{"translate": 0.12, "norm_position": "pre", "mlp_ratio": 3, "head_dim": 32, "bias": "all", "qk_norm": false, "conv_stem": false, "latents": 64, "num_labels": 7, "eps": 1e-06, "max_steps": 10800, "lr_schedule": "wsd", "decay_fraction": 0.3, "weight_decay": 0.3}
Rows from block 9, named by matrix and row number. Rows with one number belong to one neuron. Each number is 128 + 24 x the weight over its row's rms, rounded and kept within 0 to 255. All counts start at 0. After the name is the row's rms in percent of the matrix's.
# gate: MLP gate (model.blocks.9.mlp.gate.weight, 768x256), inputs 128-255
# fc1: MLP up (model.blocks.9.mlp.fc1.weight, 768x256), inputs 128-255
# fc2: MLP down (model.blocks.9.mlp.fc2.weight, 256x768, transposed), outputs 128-255
gate.626 102 [136 167 154 144 103  84  93 137 138 103 147 150 136  95 159 102  86 125 119 134 128 135 132 108 127 102 127  90 177 150 120 162 126  82 128 107 150  70 146 133 149 173 117 162 139 143 124 132 130 145 177 125 101 132  89 118 131 107 163 121 113  90 114 105  87  97 161 177  81 145 115 102 103 120 121 118 137 124 165 145  82 128 151 138 128 144 134 142 134 151 155 112 110  97 135 116  82 141 103 160 128  87 109 121 155 176 145 129 107 167  90 145  85 138 139 109 123 151 110  88 107 117 107 148 119 161 121 105]
fc1.626 070 [107 159 123 145 116 107 101 158 120  89 130 145 156 125 137 116 133 146 136 138 112 145 122 154 125 122 101  87 159 147 139 123 157  98 112 124 114 103 135 104 118 138 148 160 166 110 116 141 133 120 129  74 108 129 107 115 119 116 128 142 105  86 136  83 114 103 138 119 116 151 163 112 117 107 139 141 150 122 113 133 107 113 159 140 137 152 156 158 126 140 147 109  95 108 157 124 105 131  99 120 136 144 127 129 160 158 174 131  93 163  71 118 107 166 136  81 138 171 127 111  74  79 155 181 143 110 133 110]
fc2.626 066 [104 115 124 142 119  83 109 130 101 109 119  92  90 103 116 144 137 126 106 128 167 157 151 136 150 137 111 123 111 145 144 142 139 105 128  77 129 141 179 155 122 113 131  99 165 118 163  83 153 113 147 101 133 147 140 155 126 144 151 134 152 143 121 138 136 158 147 114 124 132 142 151 113 110 153 139  87 105 123 148 132 124 109 111 122 137  98 148 113 162 176 125  79  98  95 122  78 139 156 140 142 139 144 144 104 141 117  80  96 126 138 169 128 112 108 147 101 111 158 129 109 120 124  87 130 181 156 161]
gate.627 113 [146 138 145 116 145  91 126 159  89 117 147 164 119  61 121  82 140 134 104 111  79 131 138 116 133 112  69 134 134 104 105 185 157 151 150 149 180  90 117 140 108 102  79 170 115  82 136 128 116 148 160 134 159 133 143 138 142 108 150 131 124  99 125 144 104 132 117 134  95 134 122 113 130 152 146 129 107 120 110 146 140 137 117 143 131 127 139 169  81  92 156 116 126 113  91 185 125 117 131 122 108  82 134 133 107 142  91 137 143 112 117 148 121 141 133 111 110 162 154 142 148 140 102 139 106 170 141  98]
fc1.627 063 [129 169 147 100 115 176 104 178 115 142 159 141 171 108 127 119 116 141 114 152 148  97 128  82 115 102 110 125 133 111 135 138  96 152 125 124 102 118 113 150 169 106 129 152 114 141 146  68 126 163 144 140 136 203 117 162 114 101 116 110 151 124 132 125  98 148 151 154 117 124 115 100 137 139 102 171 135 130 110 148 131 167  86 146 129 163 136 119 150 121 118 101 123 163 101 132 136 127 132 164 115 145  94  79  75 105  69 186 146 116 120 152 155 120 101 154 103 128  98 174 126 120  82 118 140 154  90 108]
fc2.627 094 [141 162 116 115 132 127 120 162  85  99 167 128  89  84 103 135 126 119 128 119 159 134 120 125 152 150 153 179 150 159 140 138 102 142  96 107 139 101 147 147 108  90 122 114 180 119 161  76 175  78 139  98 141 149 130 169  83 163 162 160 164 128 136 130 162 143 148 119 142 145 124 156 117 127 142 171 110  93 105 133 140 130 107 104 154 113  98 134 155 129 149 151 105 108 108 123  97 131 136 176 150 132 148 133 104 103 112  83 110 121 165 168 160 131 121 124 131 102 153 112 131 122 165  82 164 137 122 153]
gate.628 073 [147 141 153  94 121  86 104 128 143  97 128 102 123 123 156 125 123  81  79 121 177 160 120 109 128 123 152 110 134 178 112 166 123 145  83 115 142 128 138 161 120 121  92 131 127 136  90 115 110 142 160 118 139 159  92 146 146 121 160  87 137 123  87 126  99 137 160 138  96 170 143 113  82 174 105 128  97 156 145 170 102 128 102 146 159 134 172 122 106 130 141 106 145  87 115  81 112 135 148 140 126 101 117 106 126 142 124 110 117 150 152 163 101 127 144 128 100 114 112 129 149 135 109 112  88 172 140 121]
fc1.628 091 [168 153 149 117 113 123  82 130 113  78 146 138 117 126 165 134 127 109 102 157 169 151 160  96 124 110 174 144 152 201  84 157  98 149  95 128 141 100 116 126 118 166  82 172 140 164  97  97 137 112 151 104 126 129  92 125 119 107 152 109 117  93 111  53 106 119 124 176  91 190 132 112  76 176 105 118 119 124 151 149 133 122 135 134 145 120 155 126 142 136 113 110 147  95 130  76 103 135 138 108 136 127 140 142 144 123 114 100 113 174 149 135 103 127 129 124  90 126 151 105 123 132 128 123 104 147 103  81]
fc2.628 048 [140 124 144  98 157 135 119 109 108 169  64 122  94 141 112 141 136  60 150 136  94 110 139 105 154 117 116 128  97 129 115 120 132 147 123 149 105 156  98 123 141 120 130  97 144 127 109  77 116 121  91 118 113 173 123 160 155 130 132 101 141 132 115 135 122 166 182 128 134 107 120 100 161 108 105 157 106 110 130 120  96 182 149 162 137 160 146  93  84 131 132  89 131 147 140 102 120 150 144 121 104 139 147 117 107 114  95 143 101 122 136 109 174 126 119 168 133 108  89 169 123 166 122 114 164 156 144 118]
gate.629 076 [104  91 158 125 168 122 127 123 124 170  85 128 127 110 121 122 158 187 104 114 142 131 146  94 117  70 109 101  71  95 141 162 176 122 135 145 147 120 134 105 133 106 111 118  81  99 116 132 147 128 154 114 160 135 123 129 145 111 102 122 122 124 119 164 100 109 126 143 104  91 157 102 157 124 126  91  83 131 170 124 117 157 159 169 142 109 103 137  92 123 162 125 114  98 149 122 160 158 145  96 127 123 117 112 148 124 122 117 136  83  92 157 119 122 127 136  98 167 171 174 161 154  88 127 106 172 160 127]
fc1.629 068 [140 103 111 141 107 137  74 114 139 171 105 141 140 147 146 163 132 152  91  97 153 155 112  72 103 106 137 128 133 162  99  99 123  83  97 119 131 144 132 119 137 118 130 136 136 153 158 117 119  76 114 142 167 184 125 120 147 105 112  77 125 162 166 118 125 105 126 169 139 120 104 138 131 107 112  99 109 107 163  92  97 165 121 138 129  94 118 109  97 136 101 124 126 128 167  90 144 185 138 135 124 105 134 108 107 115 113 138 139 107 175 162 168 131 106 161 116 127 137 163 150 106 142 123 136 142 111 127]
fc2.629 093 [112 148 142 129 109 113 136 113 173 162 137 112 173 110 136 110 144 101 116 117  78 125 165 127 141 130 126 118 156  65 124  90 172 115 118 152 154 148 123 129 116 126 151 124  99 128 143 163 105 164 120 127 114  76 148 102 151 119 118 109 118 134 123 147 133 119 133 111 137 142 131 106 142 124 131  81 150 132  76 145 107 155 100 132 132 134 118 137 119  98 152  95 126 134 144 167 157 112 134  98 116 109 119 147 139 169 139 159 145 152  96 114  91 161 122 114 122 142 137 125  93 124 137 175 102 118 143  89]
gate.630 172 [147 126 151 127 120  82 140 131 103 108 102 161 133 100 127  92 151 155 102 106  94 138 138 110 135  97  72 108 135  89 104 165 167 130 147 161 166 114 127 143 135 112  64 168  95  92 116 138 115 148 165 130 163 146 159 147 141 106 146 136 119 102 131 143  96 127 146 141 110 129 112 104 149 155 150 119  97 134 111 143 118 154 133 162 125 123 133 141  75  93 128 120 138 127 102 175 110 120 102 135 101  69 126 128 133 151  90 115 159 100 102 150 124 147 158 133 108 172 113 139 155 146  83 136 103 166 180 119]
fc1.630 053 [117 134 128 114 156  88 165  82 140 133  91  75 132  99 109 143 127 138 128 125  68 174 163 111 132 145  72 150  98  41  91 131 143 150 163 124 120 145 123 138 146 121 106  81 113 101 156 154 100 156 171 134 148 150 158 154 129 154 108 116 158 144 152 173 122 162 150 119 123  96 112 130 171 124 156 167 118 144 103 160 128 154 108 102 108 110 137 133  99  81 114 117 149 134  84 165 158 112 125 145  63 126 148 127 123 141 102 144 128 107 138 133 129 150 114 160 140 114 101 146 104 165  92 107  92 131 165 107]
fc2.630 037 [124 180 176 120 163 122 124 125 124 147 137 137 134 104 119  91 162 166 131 112  77 130 137 116 152 113  99 120 119  89 109 122 160 128 114 146 108  65 118 117 118 121 125 102 112 117 139 137  94 151 155  86 132 150 132 140 115 131  81 125 137 108 102 153 126 135 164 151 133  87 169  89 162 116 110 151 132 134 128 113  96 132 138 154 119 164 103 133  97 124 137  95 118 136 156 138 146 136 139 103 112 153 149 105 130 120 112 165 120 122  91 128 130 157 143  95 162 151 114 154  70 126 122 136 130 127 128 100]
gate.631 093 [125 111 181 128 112 194 128 155 128 114 110 176 130  95 126 106 150 125  93 144 146 137 121 128 112  86 122 103 130 130 122 178 131 160 132 178 196  73 102 120 118 113 128 151 113 140  86 110 137 154 151 147 154 140 135  95 135  95 141 137  92 142  72 137  75  59 106 142  81 145 142  73 141 147 117 107  99 122 126 110 147 120 156 140 128 135 104 145 109 148 124 118 101  85 152  93 130 126 164 127 137 114 110 119 145 125 100 132 171 134 128 136 134 130 124 122  96 152 149 124 178 121 110 140 108 162 144 118]
fc1.631 075 [124 146 123 128 107 146  97 124 139 123 117 190 136 143 154 121 102 104  86 122 158 152 137 101 129 127 149 116 143 193 121 135 136  94 122 120 144  98 107 115 158 168  83 175 118 132 114 122 133 134 103 112 129 131  83 123  97  86 206  80 106  95 125  89 116  85 128 167 106 158 119 129  97 133 130 118 131 127 161 136 116 123 162 136 137 131 116 126 136 123 146  98 111  86 163  74  81 167 142 145 103  85 110 115 171 157 100 107  97 128 117 121 119 138 156 116 103 143 157 129 139 106 145 136 135 149 130 141]
fc2.631 079 [152 126 132 162 130  88 117 128  77 128 154 149  96 131 131 122 148 178  89 123 159 145 103  86 124 103 131 160 119 185  93 145  89 140 106  85 144  87 155 105 131 108  81 156 135  90 137  99 119  90 141 116 166 151 112 120 109 125  88 129 127 143 131  78 137 111 122 187 100 134 144 161 106 116 130 157 120 101 159 121 118 133 101 136 101 133 156 115 135 141 104 138 143 134 118 124 104 152 153 153 141 166 139 106 118  88 119 143 107 112 132 181 158 113 168 140  91 113 144 121 145  96 113 107 128 150 129 138]
gate.632 091 [125 128 183 122 129 161 169 130 124 137 165  89 155 111 106 181 155 109 148 146 120 137 130 131 118  82 153 131 113 111  93 133 116 167  94 125 131 140  92 100  97 124 145 113 138 129 134 102 164 125 147 102 164 119 177 134 148 127  83 136 136 157 127 112  88 145  92 116 112 122 124  82 127 136 121 133 136 112  52  90 149 144  91 155 139 142  82 113 127 109 128 124 169 146 132 133 132 131 163  98  99 198 171 143 103  44 122 170 140 133 105 135 153 125  94 120 162 135 143 175 125 118 119 122 146 131  98  96]
fc1.632 052 [ 92 128 172 157 111 156 136 128 119  95 144  76 134 107 125  97 115  82  94 124 163 167 105 141 142 120 128 127 168 138 101 144 129 151  96  94 146 138  79 125 137 135 159 123 147 140 118 123 142 115 150 116 176 147 164 132 142 108 192  97 145 130 110 119 103 151 112 127 115 158 153  88 121 107  99 132 118 109  78 118 129 129 141 122 165 148 104 115 115 149 134 134 131  74 120  96 109 155 164 118 150 130 149 157 102 120 119 122 102 140 114 133 149 136 184 145 150 166 140 152 125  58 151 113 104 150 129 118]
fc2.632 096 [134  98 126 126 132  97  96 138  78 114 104 122  59 130 135 146 140 132 108 113 171 140 132 118 132 122 122 117 107 177 139 165 121 132 115 108 135 111 170 141 122  90 109 113 167 110 130  84 166 125 152 106 144 181 111 153 117 145 156 128 149 116 135 130 110 145 159 137 119 128 115 134  99 124 126 157  90  99 157 126 120 140 125 141 145 130 118 137 112 166 163 120 121  90 116 101  79 130 129 164 149 124 149 119  96 120 111  74  95  99 136 162 145 114 116 155  91 119 122 135 150 135 123  83 142 175 141 153]
gate.633 074 [147 144 137 131 116 149  93 158 105  93 176 150 166 135 184 137 125 121 134 162 171  83  80 127 119 113 161 107 140 177 120 118 121 136 129 170 138 119 111 115 150 114 133 159 151 148 104 125 134 141 123 133  82 135 129  74 147 112  85 134  59 102 113  98 107  98 123 143 118 159  84  98 104 132  97 143 163 123 160 114 105 117 163 148  99 134 107 156 136 170 102 116 165 156 140 100  85 157 108  88 156 151 106 137 153  97 127 136 169 132  92 100 119 195 133 140 116 173 132 133 124 139 123 187 119 116 102 119]
fc1.633 087 [136 141 123 130 150 146 125 134 120  95 163 156 127 139 154 153 135 148 136 155 142 105 101 140 130 128 183 109 124 139 117 126 118 115 159 128 108 125 106  82 145 145 125 134 157 136 110 118 142 129 114 113 106 117 116 137 104 141  98 171 117  97 142  96 140 124 119 144 139 123 113 138 117 128 117 146 130  94 189  91 107 138 185 128 104 119 134 123 170 178 111 141 137 141 148 122 125 137 137 100 128 187 161  97 174  32 113 163 112 153 147 121 120 115 140 126 155 115 125 105  91 160 114 135 141 115 116 100]
fc2.633 055 [108 119  85 119 142 103 136 131 121 104 113 104  89 124 107 158 126 113 123 121 164 148 153 153 169 173 119 145 114 135 136 129 134 129 139 105  93 160 157 137 113 122 139  94 171 114 155  90 164 114 128 113 124 149 139 164 119 176 141 129 177 131 127 154 164 178 143 105 154 128 151 161 137 136 168 161 105 122  96 137 159 127 119  92 134 137 104 121 132 161 174 120  87 102 100 124 110 112 143 138 127 140 142 158 114 136 113  81  92 130 172 137 136 112 114 151 122  96 124 130  85 125 123  88 150 148 142 133]